Weights of a small image classifier: 2.84M parameters.
Rows from block 12, named by matrix and row number. Rows with one number belong to one attention dimension. Each number is 500 + 25 x the weight over its row's rms, rounded and kept within 0 to 999. All counts start at 0. Numbers have three digits each. After the name is the row's rms in percent of the matrix's.
# q: attention query (model.blocks.12.attn.q.weight, 192x192), inputs 0-47
# k: attention key (model.blocks.12.attn.k.weight, 192x192), inputs 0-47
q.15 091:507516488539475494497533534562519532504471465510496516487490546481479521456549517520532467491514505521476434501523459478499501550455505519503463
q.16 097:522458481505467502507498497521494511550465491507463510468484468494524498540470538446530484539493506483472502467503525479528490536502467480519534
q.17 108:554525536527488514489528518524514506474482486519512501479503489507490500481525542533489511520536507535492480510502450505506535537481517513443477
q.18 088:483512496464496479534526532507491518525495492497488514501489503499526519504554485498507467516495439475471500479458502552491521531544510493541494
q.19 108:525501511525481511452496511500476488454520545488475493478499508466569469522540525523491533517483488461520522497505481534499520505497503481511517
q.20 103:457465474543520489538500509555485510508470495512521478486477497490474534535509489483482529469545531492486489495481469462542529517504475471480544
q.21 106:512524508474493530542516546521510484497506529542475474504493478488499507562485501488523481526491522484489494500439486500500480506499489490495481
q.22 093:495527511489451485489512482503509493522531494527482500514519503494514521545479477532501516515539510518478513505480486514498491499504520477498508
q.23 088:460508471452566483526473489488481529488489500498448533467488478498501482522496522501531503495491469515497512467532460517503522534511438525482459
q.24 099:467497509525449471488494514537459521480481522506541491526493510507502530477492480521498483468503513532508506520497548442510508501500501525530526
q.25 084:499525528515512525507543449494520514464521522439477489531458502496484534549523462572477524514543459494472510517510467521516456493463504487501495
q.26 103:496490491506515508485535497489456491493522547516523517447515503533511510520511499544544512552480490476520523449531534487505517548530554513483504
q.27 091:525498506528501485449495464516487497507511551479507498499519463434526547518497505493520494480541514536524500492489484541568457537522481470457462
q.28 101:482491499516436521505560459462491512461507524480509472503463534516534503495498499486534519535490509489505480498506451472528458495515513485508495
q.29 095:491508512460490518487507497510456510500495515529528504489475449480520526554517487472506484534490495441470470506498529505476512514490486486502442
q.30 106:518518492479498478511484537489471511447502533489495472436530496524517479487546478513520512513507500490555486526497519478493485496509503503543474
q.31 091:499454507525501498503505492475513548508503526486484488493522446506497509459475505484451495556490479501530508452519496499481477495515515480548506
q.32 099:511515503503485519498462520497462522500516524522497452477500473487521504489484485526479497555475474518519498529467524496479469472527495498496533
q.33 087:521536525505502497471519480476513549452507502497530479457510469499461484489518501482480479502482459544504482539509445479492486546484515477475507
q.34 103:518503516489468475468485528523485538488498473486518501482486517508447484503469461554497467530501555510513496444446505483517484479479483533524478
q.35 099:499504506466498497472494492490525515485468496514503511509455472491509487506478504515510461474519516471512484498536497499489504517539504534506457
q.36 096:481511489534516488510453499487476474477485541473483507460441491494486517489500490455499525505526493506529497519505498488503498490495489526497546
q.37 099:490531483503473497497460489493529472538483498503489497522544524486489547484489445472505511457593548509532497463558504522503505544517477486500494
q.38 104:524503487473544499495523496528502501519514508480487479487563478477467460516483477516522505523472479451493466521495487527499503484498512496504469
q.39 098:450515517525538514467485512484519539519477462513481499515527557506522508460504489436523490442492486503525461492523494488487534523505507519512482
q.40 095:510469480496511481512447502467487526504499483516515485476517515472486490535496495489507533476518508502467498449464492516495540517500465495490493
q.41 099:487452548451508565530507504461520487503474483526473492513511489510498506533511516475501452459525509505507484478526472531478516483485490520488501
q.42 092:546524527542444494493509507486475514471495478491471517493519506502478519482487457536510463481508510480578570511487465515484485474541514510474481
q.43 094:474529506491503457497466451458517489530501508518489486539510529519502513482533512498494521456504508517509522496518476529530473536551504557521473
q.44 094:500506469486487535474499488506496504528496511476510535485520477468518499502514477499474511551504502509493459523523462536532530519505467493495450
q.45 098:501536508533508522557504514511452488542447456449553463519513487481521480502501463467470486471510540517474496495468551520529512512502524472480512
q.46 099:494459508473495502490489466496534494523494544479491498530483499527486532509498467517499535499507492521473533486555483449510521475488495535516545
q.47 093:502451499513545497497532498500492503471470516493472535444468541511539484514509508474523462532503515515509501508508498489501467495509486542511524
q.48 099:491500521463487495472493530504526480517462494505477503486502514518548480483502480469522508441509541508492487500466474513477512484549486521534528
q.49 093:512494548517484468486527507480490514494521488467520491471472449482516501489505431493506501469474482455492545528485488490514515488556498519520483
q.50 101:484505513520508504502573505449547474498534471512495495505497461504491516523515507495487499517457487491477501536480482500523465504517516554496454
q.51 094:492535508512529503513503488489505501504465464490479499504485520552514510532503523457492475530469492482495524486511493511470490516516540465537468
q.52 098:502493489540521539498481484504485518452488540479500514490504511490458498473478511543515488480502481493490537492571525486558506496450557493507523
q.53 100:524527508541493487448529492484436479509498477518514529488494520448497494543508471530483479504464502507476496492487472484508516531541484482505490
q.54 095:509474479489535476510480490520504516514470503508478524488527484463460493481499520475522479500545516460505474443516512493498499476506478531527528
q.55 101:513514477524505509509443499480478509522496499486431498486492491455512503506534479512528468525483535500511512475524491522504457509507532555509474
q.56 102:481498519516467467527503515490488478495508504521535465507468512498499505528483476520489462499562528490524523497490487472458467478527544490514530
q.57 100:531538540526478477536468495451527512510477495539489480507530472455493496525512491464499532507472523496501503493550462543562484541502502498491494
q.58 102:496420510494461544503491464475469532515491502493509498523515457476508497462500477450535513464547495526540490518504518494538505509508525487502508
q.59 090:522502468548531502533508518510443502493542498521430512507490437498479491507489468505519490489506547467544552519515496525547504474518489495488457
q.60 102:561521517509513512522481519476515496510538501516500497468479516506506538507485514535504509528433479489491509459464553547436530502475547534526497
q.61 106:498464478521497484510509502529476496516478475500538467510520508496502497499506528454519520527502499475523500483465483517473571532450479511493503
q.62 097:462526531508483501534523495490553517521515496524527531470478489507520500522489502500513480497476512505539492495488520533476455516527509494481461
q.63 105:522539462532549482498462517460489514514465509501489500541558550487517502507512507480488483510513518539523478551455511524467492519509475511477518
q.64 098:525498555444503527518485437509503462500516492528491515522475514499470504526529480515509535518476527481469512533504493512529474521501519476459491
q.65 098:496515528523535529522507503474489496511533488505503501502509530506478481511477501523540482515494535473490450492510484533523547525505565505521479
q.66 102:486505496472482503485496476503514471524478494523502536530538521520509495503506535498507547442533487485471502459514530530515502520483532478461534
q.67 103:494476513479520509509488467479515514480494511531510498505456504515491480514523501448510514496456518528559492503480476474520527512492491509559501
q.68 106:516482465486479468482522515474500483490496455457506497474510513496505479460546536469481455486517508512474482506434514518473519529501548502484483
q.69 111:522504496457445488525462506529506452509508480495519459500540543480454513469507544489473498533527487459500518506501513484505467493494515538511508
q.70 110:519501511489490559463523505547522498546538513530472474516513487520518488479501488528479474532508460465479457452537473456531495545488500504537495
q.71 105:470522525481489451488531476481513475501487498513499514505528526450489465518506497550508480483543548519486500505524551506450475520506470452487501
q.72 097:521497539509485470443469541474467489456460484513477508484487473520488495529535470563487470497531530516469441539488470514463464495491483471465497
q.73 115:520536490498508470524480546496509538516473534520504512477461503503494498563461465469507496474488485502482484487491492495486465483527494521486529
q.74 094:501519456482481543507507543511468496479485521492498495489503503556491476444514503516496458520500502510503482479483473461467500530476468459503517
q.75 099:535502532510533547522496485491491503526537524481483529452527518479499466480485513545534482470544470525518526523537538503515437473494487472537533
q.76 104:490522479484458522483519530479494474476508562469464466456499496472501486491498512499503488575488495493465502501517491507509522526457497518467548
q.77 099:503473470492496458518538533516490461485502504512497534479535515501476479544506510475505530465508541477494473521468473486496496514489508505523525
q.78 094:509488457499553516470503506499543496484491506504475492514554449513521453480494481485490486468546485516508498505483520466478495499485494479514495
q.79 106:512473489488460492493509505497500529478499529509474454524526469519473468458461530536490497507534540468548492523492509455488488540531478503494532
q.80 107:538413518489498467534513528453537468547529509525492515534521502508516487508518481450509515486511474537500523470489509517495504474480532463509456
q.81 107:480484525509511493455467545469512518510527470498491547568523494480463496527435511508477486520526464511501474504526503479485492521536476530497491
q.82 091:521468485497545469541519504503497507499455491483519545488549448533516510452541506474505502472474510522523511490483471479484473484479479486519488
q.83 098:490487523481511484503476509457515501466434473509543543501517523504520470472500506494527488478492467499513461500466495523492470498487482506469516
q.84 094:505495531500505510489499496475521534469509549486483548488532502471508486466495476477464455490503478480482521500477490471489455501500502507540502
q.85 105:481502485546492488443450537514463518523499530529496503503478491483524470514510475514504478529509482487463499550508518516481480471497494461527518
q.86 096:504505486503477527508512528499500500472555524526515516510460578519485465513525484489481483495467526477530490516503514508486451497475516501503492
q.87 093:460458520488546489493475511480463542493506492510512500503533530485518501548516486481498533515499462531481514571508456507509473487494463516524480
q.88 101:503508450535471538475507473463477503503538506531505544492500510520475484508516479520472531533496500487482480456493515504480481467517556539495459
q.89 095:504560496493509508484451478484500525468510554530495506505505501446533549500524485479529503500517497528527507475511488484516481505479501436480524
q.90 119:504492522466475536489485541504502514508529529522491529514499486471519519454454511483515497518512487527489501490490512490494557512525536530525528
q.91 100:508499528507510501476474485463518522480508462532511492550474469503517555478500474515500478552481469561512515468539463529486527478547473489512498
q.92 094:506518520482516474500523507483458449554489477513459478514487453461460546490507503549497496500479492522444469473512460536517527502500527531534458
q.93 112:530469519478506484499478508515514515480543489549441524526517473509522475484454517504533483526503537536504501461473499478493524478497465463498562
q.94 095:507505488528493525516561504519484462489529492494515516522499520455495482478486555512505525486521489527525462495479503525501523499473528512515517
q.95 094:528497492452507540525524501530473521540536507466531531486510470499513491508516470523470521487453501510512465530493480491551468470514495497527497
q.96 095:514505474490525489491489485505518516509463530497538506487513536515520486493500502517531466467483489519495488525505512478472488508488535463429549
q.97 092:497487514456487524485469505520492523467521494515419476470503524483528501518519486447515499462525472542498495476486501475498504545494472506478460
q.98 103:522489497520508477533509505521495508516502502510476515468502515498457494490485433480510516506494490483479476567524533473453512505485523469431488
q.99 092:478506496482493525469467454528536510499512486483521498554513524470513482484494514524470535538489503511544532471498466496473533513515503442536487
q.100 101:516512538494504488515526530494495465483485492518516449457521533483484552483491508473505489490465476548498519481454525466459508528526530525513503
q.101 110:483526515478533488484488502511522509503408513438544429488517514534518515521482492459479470492513501490515493481519514481527504488514501489439476
q.102 105:482498496512450513480491499479519500558540561517458507488511476510515500485453486509516506510492472504502513481517505479529529504500484520457455
q.103 101:561521481477476504499489501519535523490503547501496479493500502512565473492505466557489481490482488520494515514536530525482523479497461472501510
q.104 109:503494529471509542470489530575488485570434483492511443544464529485545482511473506499477505489513469461518487473533530500528514497526536476474490
q.105 096:504440505509475486485502522504468523518505421508503495518524475458484502517498487514497467496511502523493537489516508474542501490532517439494473
q.106 099:468530488530514527500514457527532488489513502520464485494476513527520505540522492431501462516477510500498503510535494526478529530530528502535478
q.107 117:546490509490486520454468506461495481495460514499500482498469509477496540508502493504504509546421530501507525504491513525485508526503503555467561
q.108 106:505514502501462479531496455489450481564463484475473530494511505497524490536506509534481496464483528487523503507507505508467554512517523524470478
q.109 109:475473503531499494471519508469504484459490507488479549492544524477523542552507439499516495515522449514488525522505481501496524506534552535509454
q.110 092:490494509533482524465500488480503446483515504524526511480524500509485524493530466476523479522452486519463514516488449484506503489526530491531491
q.111 110:524463586507557526572485512528571459482518517496482489480501529455518485504437474476504513517539500507528518491499516498504514506539489500499492
q.112 104:510490479483492509518520480486493479489495522465526455508474517523501488524478543513550516536475523486488521491494467476517511513476494474489538
q.113 093:511546505481480504506480479518543490527494466511508508502433483499545507494481473472467491511476489477524484479543511532517513498526523540491526
q.114 088:512513479477482530465525496488520461523497471514475530513486488457514525482488475502517457535475520506502492453519518516556462519534500465470506
q.115 093:467486525498488499507505503477487522467521481468543482472499526509475521493482462467539478475524511529479534525496508462498522484519478467492474
q.116 095:518550524435509482510495507527527497518485491495499481468511495439472471532523521521460498497483505448485521514503478489516484503502495514516496
q.117 102:508459511488506517471543497502500506520496479478500440547476494495526491556514522521516515512482459531510488497518523527498500467506500472493495
q.118 101:499487475487522539502483475521509534518506516540510477549453518496505481527490464520458459518459524484479547512484526539524525496511494503472514
q.119 108:441481510529481454488518513505476511519519484517519514464500521555521511515508533519500491454488429507495489510520467510487472477542496509472483
q.120 105:494488487521518525501486480507470477501511505488527520482543488510497488520491461494485472516494513482491505466523526551503495503493519527531474
q.121 096:493495498508494463503446564495517518531490470486488497525475498470524519485523487520513492475477458518513485510493495496451514491514513458488500
q.122 096:521502463494449500522490516510495525503512489494476454484462533490468540447552484518496452555461528518497530469487520497509501524499506522495488
q.123 097:486471521499480525493478484470543501516500492506485510486529502550486471528529517473475559504508495492491508472486488471460520505496519496491515
q.124 106:491495503483508490452447530459505513498503518513452517493496497517491519507508509462499490478490495499495520479477498504497517487555486504551499
q.125 099:496550474477506514513511514436437508485557526527502506493499485526532493509523483562497473536503520505510494562471535547479514474478531502524499
q.126 091:538508472463544503500521516466514561553480447487503545492482479478494501523521534485473493508523494517492486528530490486526470511517503488538453
q.127 102:516469522488525497486496547525512504496462506511487461468455475515524520464493505457487506522479507513561471494501452465518539515517502487574497
q.128 105:498529506502499522490509514506454524521485500520510506453521550488481492531536507506508506500498497499521489522510481529494501528461525463505507
q.129 099:510509481538498502529462524497538485512519474496488501522532462499503488481463522487495428508480450486515501485527486478534519516473460529516503
q.130 113:513514541469477504495492477473577499533495475525546521502523445495478504472478500474465459501477448478533470487488546471509506504439471502529502
q.131 099:494525506520483467549516451483527470517527505486499486509519463482484529525522498539486518478483483500509514513469541474479481470470491493565514
q.132 116:509480548511496489486517469514449475527514480428545480485484511487491459544499508520487506486509498516524533483515460489496488478560465490513487
q.133 102:497509526530498524475501538511498467502521486462473482500480500474488487501519503487445546497517519487472489447490495480480549469522468515508460
q.134 107:532485503513469506510508495483520507481487474503452465512484530462502499503483495527487494517500496495475525458474492555529536500511472492479455
q.135 086:487475492508496470545505521515491484506492510475494487447485488483504516466478487491496506506531444517513503509490497517511479474495481537482476
q.136 094:484530478488448508496462551484442489475497494509518547466445508484489500507561461490494500509504511512491491486482484525509508489498523543512494
q.137 093:522525475510480494486461488515507482513528509486470498439525502502525497467519486494550497487551480448475519541507510468484497483486476506491474
q.138 106:489537448524476482495500494504527479488445492515472493500487522510487535486524528460492476452525515524501448516522499500507501500517471496520517
q.139 102:480523507512483530552518523507530541554482531487440495453536488500509472457492502503480447495507485470492492561479525491505481498491506463472499
k.15 093:492505517498556504446468493487452526544486529489506486514505489478500519530496489492519520512474512508479521455465521498473524512530482481514527
k.16 093:500499505504481530495511497483481499540491498496513559451512487488482511478459488542523491465483461513514493523490478467502500515431532448491527
k.17 104:476490534435485502471505494510457536511503547481503496478499421521491479548542521497520532514453523490494488513521522518482485493512499449517524
k.18 087:515549532521516549481516479486565512527517513498519484452506531481519445537473501451523515503498487486514501482495488476531542487447498456477454
k.19 109:524492494480519510544502523476519509526493477454485469562530471508466463483504462481498488472515519506536494509471483491522488504525444496464473
k.20 101:486502502481497505479444508479513515491485531503537483491467504524484505447478482488536531465466507508516474470516452499484503505514535498497490
k.21 104:450494505500519480502529464488538494504495462511487553526528486503500467505470488534506453544452495466484528504509517513438505527505523534476492
k.22 092:485487514480478482502495484514521484537503476519469453542560498511517493506507530494527506489552465486512509479521512479499475522508465470475515
k.23 093:501475521554498495496540467481508490483518493511451538532516506476502457535533476500520445498494501550453492489539530532492493516493492489481483
k.24 099:520483473491507528506474498511478467487451528513526484522478503475487487491493547500525524484509520489506468493485475474550469498521488487458527
k.25 091:454486461481487491536518518527469508541535494515510494490482505531504502449515521479544501497539500514529498515535457466472506479469475529470521
k.26 109:509483495479521473477500494478569474545492479497521426527491489490510529497471487479512492513429512490531462529486531498503502455477469498484471
k.27 087:504523508517486475485471476499509477494530525519496516503548483516489451497525493491507499492523472510527500517494492476475502502445511462550504
k.28 102:530479515518495501500453496543529537513482431501496473558497482513538532438473476504500519477527486514508481500517512502478508555509527517461515
k.29 098:510489482547497500497499485508493525534486457512463512538489525477457507528521513470552515469471487495547468478474521565479495478477468485495502
k.30 100:430471477495514473475498518538527510484537454522495492466532519520511507559498502478486507489469509471507533486486484512505505478512503506506480
k.31 089:492533498496472504487532573492499532531518484472493484428461506482506528530514475526496487508471467470469458478524532533530542493495466504487491
k.32 097:514485534531552492509508516460545505520487486490465474488470494466468483508509501511491525496524526538527503516467476499513510469486493524476503
k.33 089:522498482524529524495505484491507473480531498473478505518529476500522520509545478517521500495516481512492504486506517478474471491504493480472475
k.34 105:471516521509476499477552525543477484512512503544552521465473486496478492487487508490453476513484505516507487454485508482501466543465527530503502
k.35 099:448495470464518530503535484526488459512453505536500537481524509497504546513480553466537468515455494500505466496521528474497514519480512466538513
k.36 102:506481448523540469510508567497509516502512481478495494507515496470509475475502472508529516447518556510505482502516477536551498505547512544531473
k.37 090:499511483533533459503523511515504503484463487482502534501540498492499503513494494483501510495523496520469505522463488502528488491472457503515561
k.38 097:518475473531478509522502490529525479520475489523476528482476458451475550514520517520499517491486463530521477562486482538515486497489477481440444
k.39 104:532519513506559497505504498474533495502517561506519538451528509516482514516488517497518504521497487491472562519491514507502514516544518486486514
k.40 094:462528498542518494503505499502496464495497500498492535505439479524489503499512463474472502486496538543486495461480466504488462523499523531498511
k.41 095:504435490515434514525520547518460535510499493492513526462529523526513482463489534518517511481457471441454487510518507510497528492548447472541499
k.42 091:472488489474493497495486494517518504465535502491504474534502566502528500496490510501543556503515474480509471514470547498548448538543511494532494
k.43 090:489499506512485510536485526481554462486491528493495509517466468502499516504503536472465490487511504522512519501488484475514466529489493501486498
k.44 098:498531517494477540481507488466547507514482503467511506472507468533504499521503497491515492522490490521435512492502507525449481512486461529487456
k.45 099:522493507493545553453505504500550521497525545539507483498506515493477475508494551530485541498516514533509488532480501506454517500550527530556470
k.46 100:495513459541466462463518513468502541510469458473526492508509495507532500498491537507480470518495505486450485537495516480494480457494492440481526
k.47 088:519489473500518486548470512477536482490501448483501510478508488517521515507491501520512549471461465458485499510512492466476468469482530449505510
k.48 098:492505515474530554532482499501505493504469490531496509458517435502555485531513538491477475452468482492445526509488486498523500529534498530461485
k.49 098:528483525492508539543549503525513519509475482558513521515473524537488484538499478485524497502504476534507488478510465525502480517522519535462526
k.50 097:533500500517477525483527491525536482510534499523504481492481506507519535507491507467513475480530492534499484510473481477466521522477518522501519
k.51 097:518482492482463499513497462510518509487501532529497467511438517519524522518526539499510513490483487495509501522480496504495508512534530464493521
k.52 097:495495489487547449483499487531494506539496534509524476531504499502504473512516467509515535502501492514515444560513502493476464499476517502495543
k.53 099:513502516511474488505509495496518492460486438506486489541465464517542545492501524479503519457486523493485495517507482471471521512517462495449537
k.54 094:470477497503507469482547533524494490471519513504501509493493523479481497483499523518430501488491467461480502551468521542534494523508547516526496
k.55 107:519478520494476496502527516507512531518514513562524514499511489475561523504461494469503508459524515500515514502449486490459552476495516484501521
k.56 096:490501510479507492467512466474538474496442529518498513495456534475494483508458507521481503519478472491531498505467475464487465477523513524486489
k.57 104:518452501495476479471483515471495529518520496483449486534496482522522531548472521491503494506511536521500502508469475465500522469518497489520487
k.58 100:540472505504450486493500511524490462517504511477499479510491550503457500464458507479482535514462460502509510516483466559564481524527557489496527
k.59 089:495511527503501491485525515504488511472507520529512521496475498513521472501487505478492501479528503501531552463502482495442516514478547490509514
k.60 103:470511542462492507531475526484566505565548471505485444515469473538507501509510493513510450479495538544523520496445488518506494478474482528516494
k.61 111:488543525529488539484484476501468522494504523501546502447482503521474463502520534509480522459476535510553501501519506486503482515526548467521508
k.62 102:492489483485480492507524507474561534534499488525471495511502510493503487522501508502525528550492433463505552509491472494497485479465498497473514
k.63 106:462533506506511511523505501490524439491500522462502481486492484476518514510491481531506519500505480531484542496526509467517450502520480489488437
k.64 095:509481490519503490519519507491495453476489519519458460490498467521483518498529458516560525504469488490486506522443488502480529494494505457530500
k.65 099:501493480510503490476478528491551537499426531529525477489508513542471476540564476472461535491495471515467513492501513557488512496507478547524557
k.66 098:540453485496466497504537492485510529462510481552496548538566492513472527502542448482483505487481476474502507503514509518524488509490513461521503
k.67 106:514508477473522496500521504485513487451514494526491462479544483462546516484518520487496487483528519505483449474514517478485513503482486486522509
k.68 102:472508514509514485490490552500469496489539508477517447513515468502523498503453508483554477504491452496490499479512493507465524515517467511460521
k.69 104:455523542497504479495484519478560486530495524502497499493480450504518507520457518523520472470488528500522515478471549501491464518539527500506500
k.70 108:525499474518537469476476521454486488526489529539515563495501465498508521530504516496529479495470471489468516522490530512503482505490520507485525
k.71 103:515494530436507485474481534504510500453514507489524499494493482463503477485490470471480555503525532480538509501493460528513456515468495501477466
k.72 095:485503509449454505500479480479487493497495508511546501544491498491532477501490522510476431516500478490513492501484541519538463493515475525527533
k.73 115:464480469519527494484461517492517504502475524456573509507539461455524522479554525485484466506483503505488512532536501496506495504474487486486508
k.74 096:495498479516514481483497509473501506524493498511474508532520506473486524519483508547505498514511469479532470500469442451518454507494478509507519
k.75 110:532479467506495491453479522470507473465502531521523513510490493462489500484505493537529507516475541508481501495516481473490488507499452515509478
k.76 103:511532488460520483497490463488490513502492480476489533491532508497468493485456489516512480502514515532493540487494530465500489481503467483535462
k.77 104:513480509488500493490497513519487541506461517488480435506535517466509513497474541520528480478513530493481494508500459522490509479490495492526512
k.78 091:517466483522499500521492520483478515543545501496504472507487518488499436480516528492485494484488518509505523512515485481513496526499458536484544
k.79 103:490464501495508488506473499496468454469503516476505525503455475512493465472479528492497497468572529500487505466461520531504484510503471522522481
k.80 110:500518540507503440479493513526474513488480455505537438488454499506499523487504491517552494491513539520531526426519491537524480479480492530455494
k.81 108:458465531473504482491491501531471546512477513475520487472524488514496460516528493516507486490524519474476527484465461486537481460522501511484494
k.82 093:531511478547506537498523489503475482537529484525528442471438474485520537465478490511490544491532490481526474447513492490524494512503440456500511
k.83 099:502539501479491522537490514536536469482529491485508457480491452480491493533459516489538488465517517483488469560460524476523509541528478524468473
k.84 095:483490507492481487522515504478507543489525523467525500526499505460517478517460507495501526543545507488501502486483538466487533504492459516489488
k.85 104:493536504471479499447494479505447477526508475484502475484514511493518448502506477557502477551471504506501503521523493515486464510525536543472508
k.86 101:463554451474517496465500537483444497500514543533537477475504498467527528489500471465518490483481490498498526562450463518483569460480509507501520
k.87 092:543491555497509472538478533529482472496516485478512431506501497489491509490506499494479489537511507494464501531484502458524490474490527496532502
k.88 106:523462485482440487502507506429513508507476522537508521498498538541504485507514509501524494509531496531473477507475490518525493501498496513472513
k.89 097:483546461457467478481506513539515499516535497458480495511510485468496505534495489497480482467472511473499460519515481475464504477479489451531517
k.90 113:453491497496518504469500512521497538508481498505518523512524459486508455508537514518476535481536505487451533466511505504484479513488508471462524
k.91 101:457494480456498494517483441483531485445495484499514543480497511504520478510468497499518529552489449530531510495518556483499499506524508503520466
k.92 090:532483493482455493518461485478536488484444503515513484483456545526517503517509494460501481504510508511515559474487536535494482479504509493494539
k.93 112:502509501499546534474527496474471492496542507465534535499488441502527486455503488541471512477495523503533503468488485508484519510527502508516489
k.94 102:483455468473470499520532532542522531541520444487495509494517477530504530473510509458488489491503507483482503486522522547485477495511472478476500
k.95 094:512519478475461515498497532488526532516515484525489486510513509511551490455504524513493519473488508534501512503454530484538524491525474500504552
k.96 097:521515462502497514493500513489500502514522537531529544498507466483499472484502501484499496480469543498532495522496455484492509494497478530530462
k.97 086:493461497506493523501499493460503494472508556521533483497500492459497493526488482471467505506513514503458486479507486482546491490493489536540537
k.98 107:535482491463522465493470520501461489526522458481503479501507476528486486447508494506489454458519528512503465484502496543494524498468484511487511
k.99 088:497488548488445482476516521510502573509484508536515559521446522502534492453500506511477501533475557485531485478485509477550477480515498456537504
k.100 103:519481521509508510513462488520501494479529539470472492513549455504511540500488505463525476507537474424518472501553500507464450490481471477494487
k.101 105:502525465549497478531475480529498476468512527500467496509472514480486464498526511512476539503565480509502473491556496501474463460502469545518502
k.102 104:474496495472524469527526484543457574546495511523484496526506504501551484548511470482515499466457502454532483453476478548450482512528482499492522
k.103 098:493518442536505523551510475449469480530530491448525510481510498510491547489518475491520497528489521538551567488478512498506523535469501450500509
k.104 105:459508481496480528484498464516495502474468489539487524507494529481483477512482529491533521527533496499507497519543525470509499494546524491518507
k.105 098:515494519499484511499533457477498491480476498482497469454489455542506488469478498501480528527530504508543513486528514529486491515553470527488460
k.106 098:521463435507562494488527472480532542472479448531466488481480506505510471495507495493505512503532477503514467565476487473451537500488503497479555
k.107 120:494467499520516473507470546463513532456479522511492500497563470524488486513496460499467496523513520461500516492511560511536505465469471481508510
k.108 107:530526506475483497520480531529552504495476495514500564488488501466506516477489482498493522480491516428501483471524482515502486507525474449466499
k.109 107:501477474484475507485492486526489495518475501481510467491517512516495457548519460468524500476511475476475512529479543476511535468473494541514504
k.110 089:502505542493510500524511547479528493495463480520513482465486521547464520520462502503550513463497494527494490512521539513491515509499454511490497
k.111 116:522516432471467503471461453473559535510516511479512524453508518473497503481474515491515522504470485497521494498525518506488508495471503495495518
k.112 102:513524508483489540510514502499495477480500473480496524441488550497511518490502481539517508493490479489524481478513485559520505507507550480543459
k.113 091:470492497491562470507487506501523502455454556523540522479499493505491434466489538463490498522522518523511502524506545505490507479491502552466480
k.114 089:455510511492480499490528414524536475508483518494517525532518474482498490486483470485499535517486502463537510507457506498480514496467473513523522
k.115 092:477489466522523481500517493524474500541522471491475503508480467509513539474497506507541513488527488494554445484537482481468488493521528484527484
k.116 104:538506497519430511532506469516536528456451502474508534521477488503488454476498539516501480495437533544478520506494514515478486453519522479509492
k.117 101:491488525494503488521499436507495494504489478499515533490487503522536536461508481510513512548471460524495524511485504487451488475510503491483471
k.118 094:509505490527509511540538453459509492452459509472460520476492526507512489490497505468485538535507533506494502492485560494544491461489499495515492
k.119 105:542524495468550507511466484509511520477460476489561498509476517481507496511492466473523503485492482494504476492490493488459487515521518518511455
k.120 100:477510546453517492492485504475517499520478484507498486465529489505483527516525477503520491513505453510524450518526515480576498465502492476479581
k.121 100:527472484459490530505502520525452498516497494487512485533485461519522519507462499500476485485459479521542505475497487520484496472492517471523448
k.122 094:454508505507514469488464460513502498499472502499473522535490473511552526532495543466481491494485467530556491476481531492493520499482473497468522
k.123 099:540474487474465537485518540475513539457492495551502458477499523513457542499506513563483448521496511513492487497524468467540487510511508477516488
k.124 103:527520526489480482476537473491465490517509492524504501509502513511482485512516535537492505487500508486514497553518441455476517508524540487493495
k.125 098:518530506458491507500445514511507469479514520473485478521520549514486504489533469527503474504472531514500504506448495541468442529520478504460492
k.126 095:492455475554515498490499482531509497515521505515528499521511523444492477491519499550519457518524506451491490514484469493526493510513514513484502
k.127 098:477504448518526553481487500543455481512528513488470530497491517491545495500532520516529492515518462460473504480522483499500519495528520521509520
k.128 110:475548514498545510489494516494478483542499491500485478501486508442494485557515496506490467523467470487472500479513480526488519503485494511504520
k.129 094:492451505513432491494527487470470505516487480479458497452477519516505520489484517519530535490499503518467508509513518491519503486465500516464517
k.130 114:485456485503450525506475520489458496481520485448525502475555480516514478486501488519497529416551476496480469564546503480526505504469511522488500
k.131 100:447549501513494533468502506496501455529479531493528489473505483514496494519497522525455501486511528472476483479492471511558442510572512459522448
k.132 112:506448493506516508535512493474503483519453496477497532529513536472526528495502507472485523466507558479487456476515539487475468501525525495501519
k.133 103:518508522491520529529477546499486509485520505445476506487524497481459522501519453475494516504488461532529508496515455512507475514529550473477507
k.134 112:454496509498486466487507543474514562511472529483474492528539532465511511508498509504523499506453437502503507516496465496543486517516510521476509
k.135 096:537469487495516459491521504498492527491493496469513503468509524510511473481463502483523479497523482474496514463505510479485464487482488485491490
k.136 095:547533494498567518522518502493519492485490515531511490540501516470503512458565485469481503480485469466455531472494502471520513522505570496494501
k.137 086:539478488500534481536504484485519497515499514486519534485524510457519529508501479467440516502542486512518506503473539504519514525496525497468524
k.138 102:544512490502512502547483513472460554525493438495496554459467488475490504492509478482539498480513496521487487491508500528461528512462515527540500
k.139 105:526520481485500480466490506487509510502496515503521496448542499462489491489474480466520507545500533536532517514471475538530490516512483477501511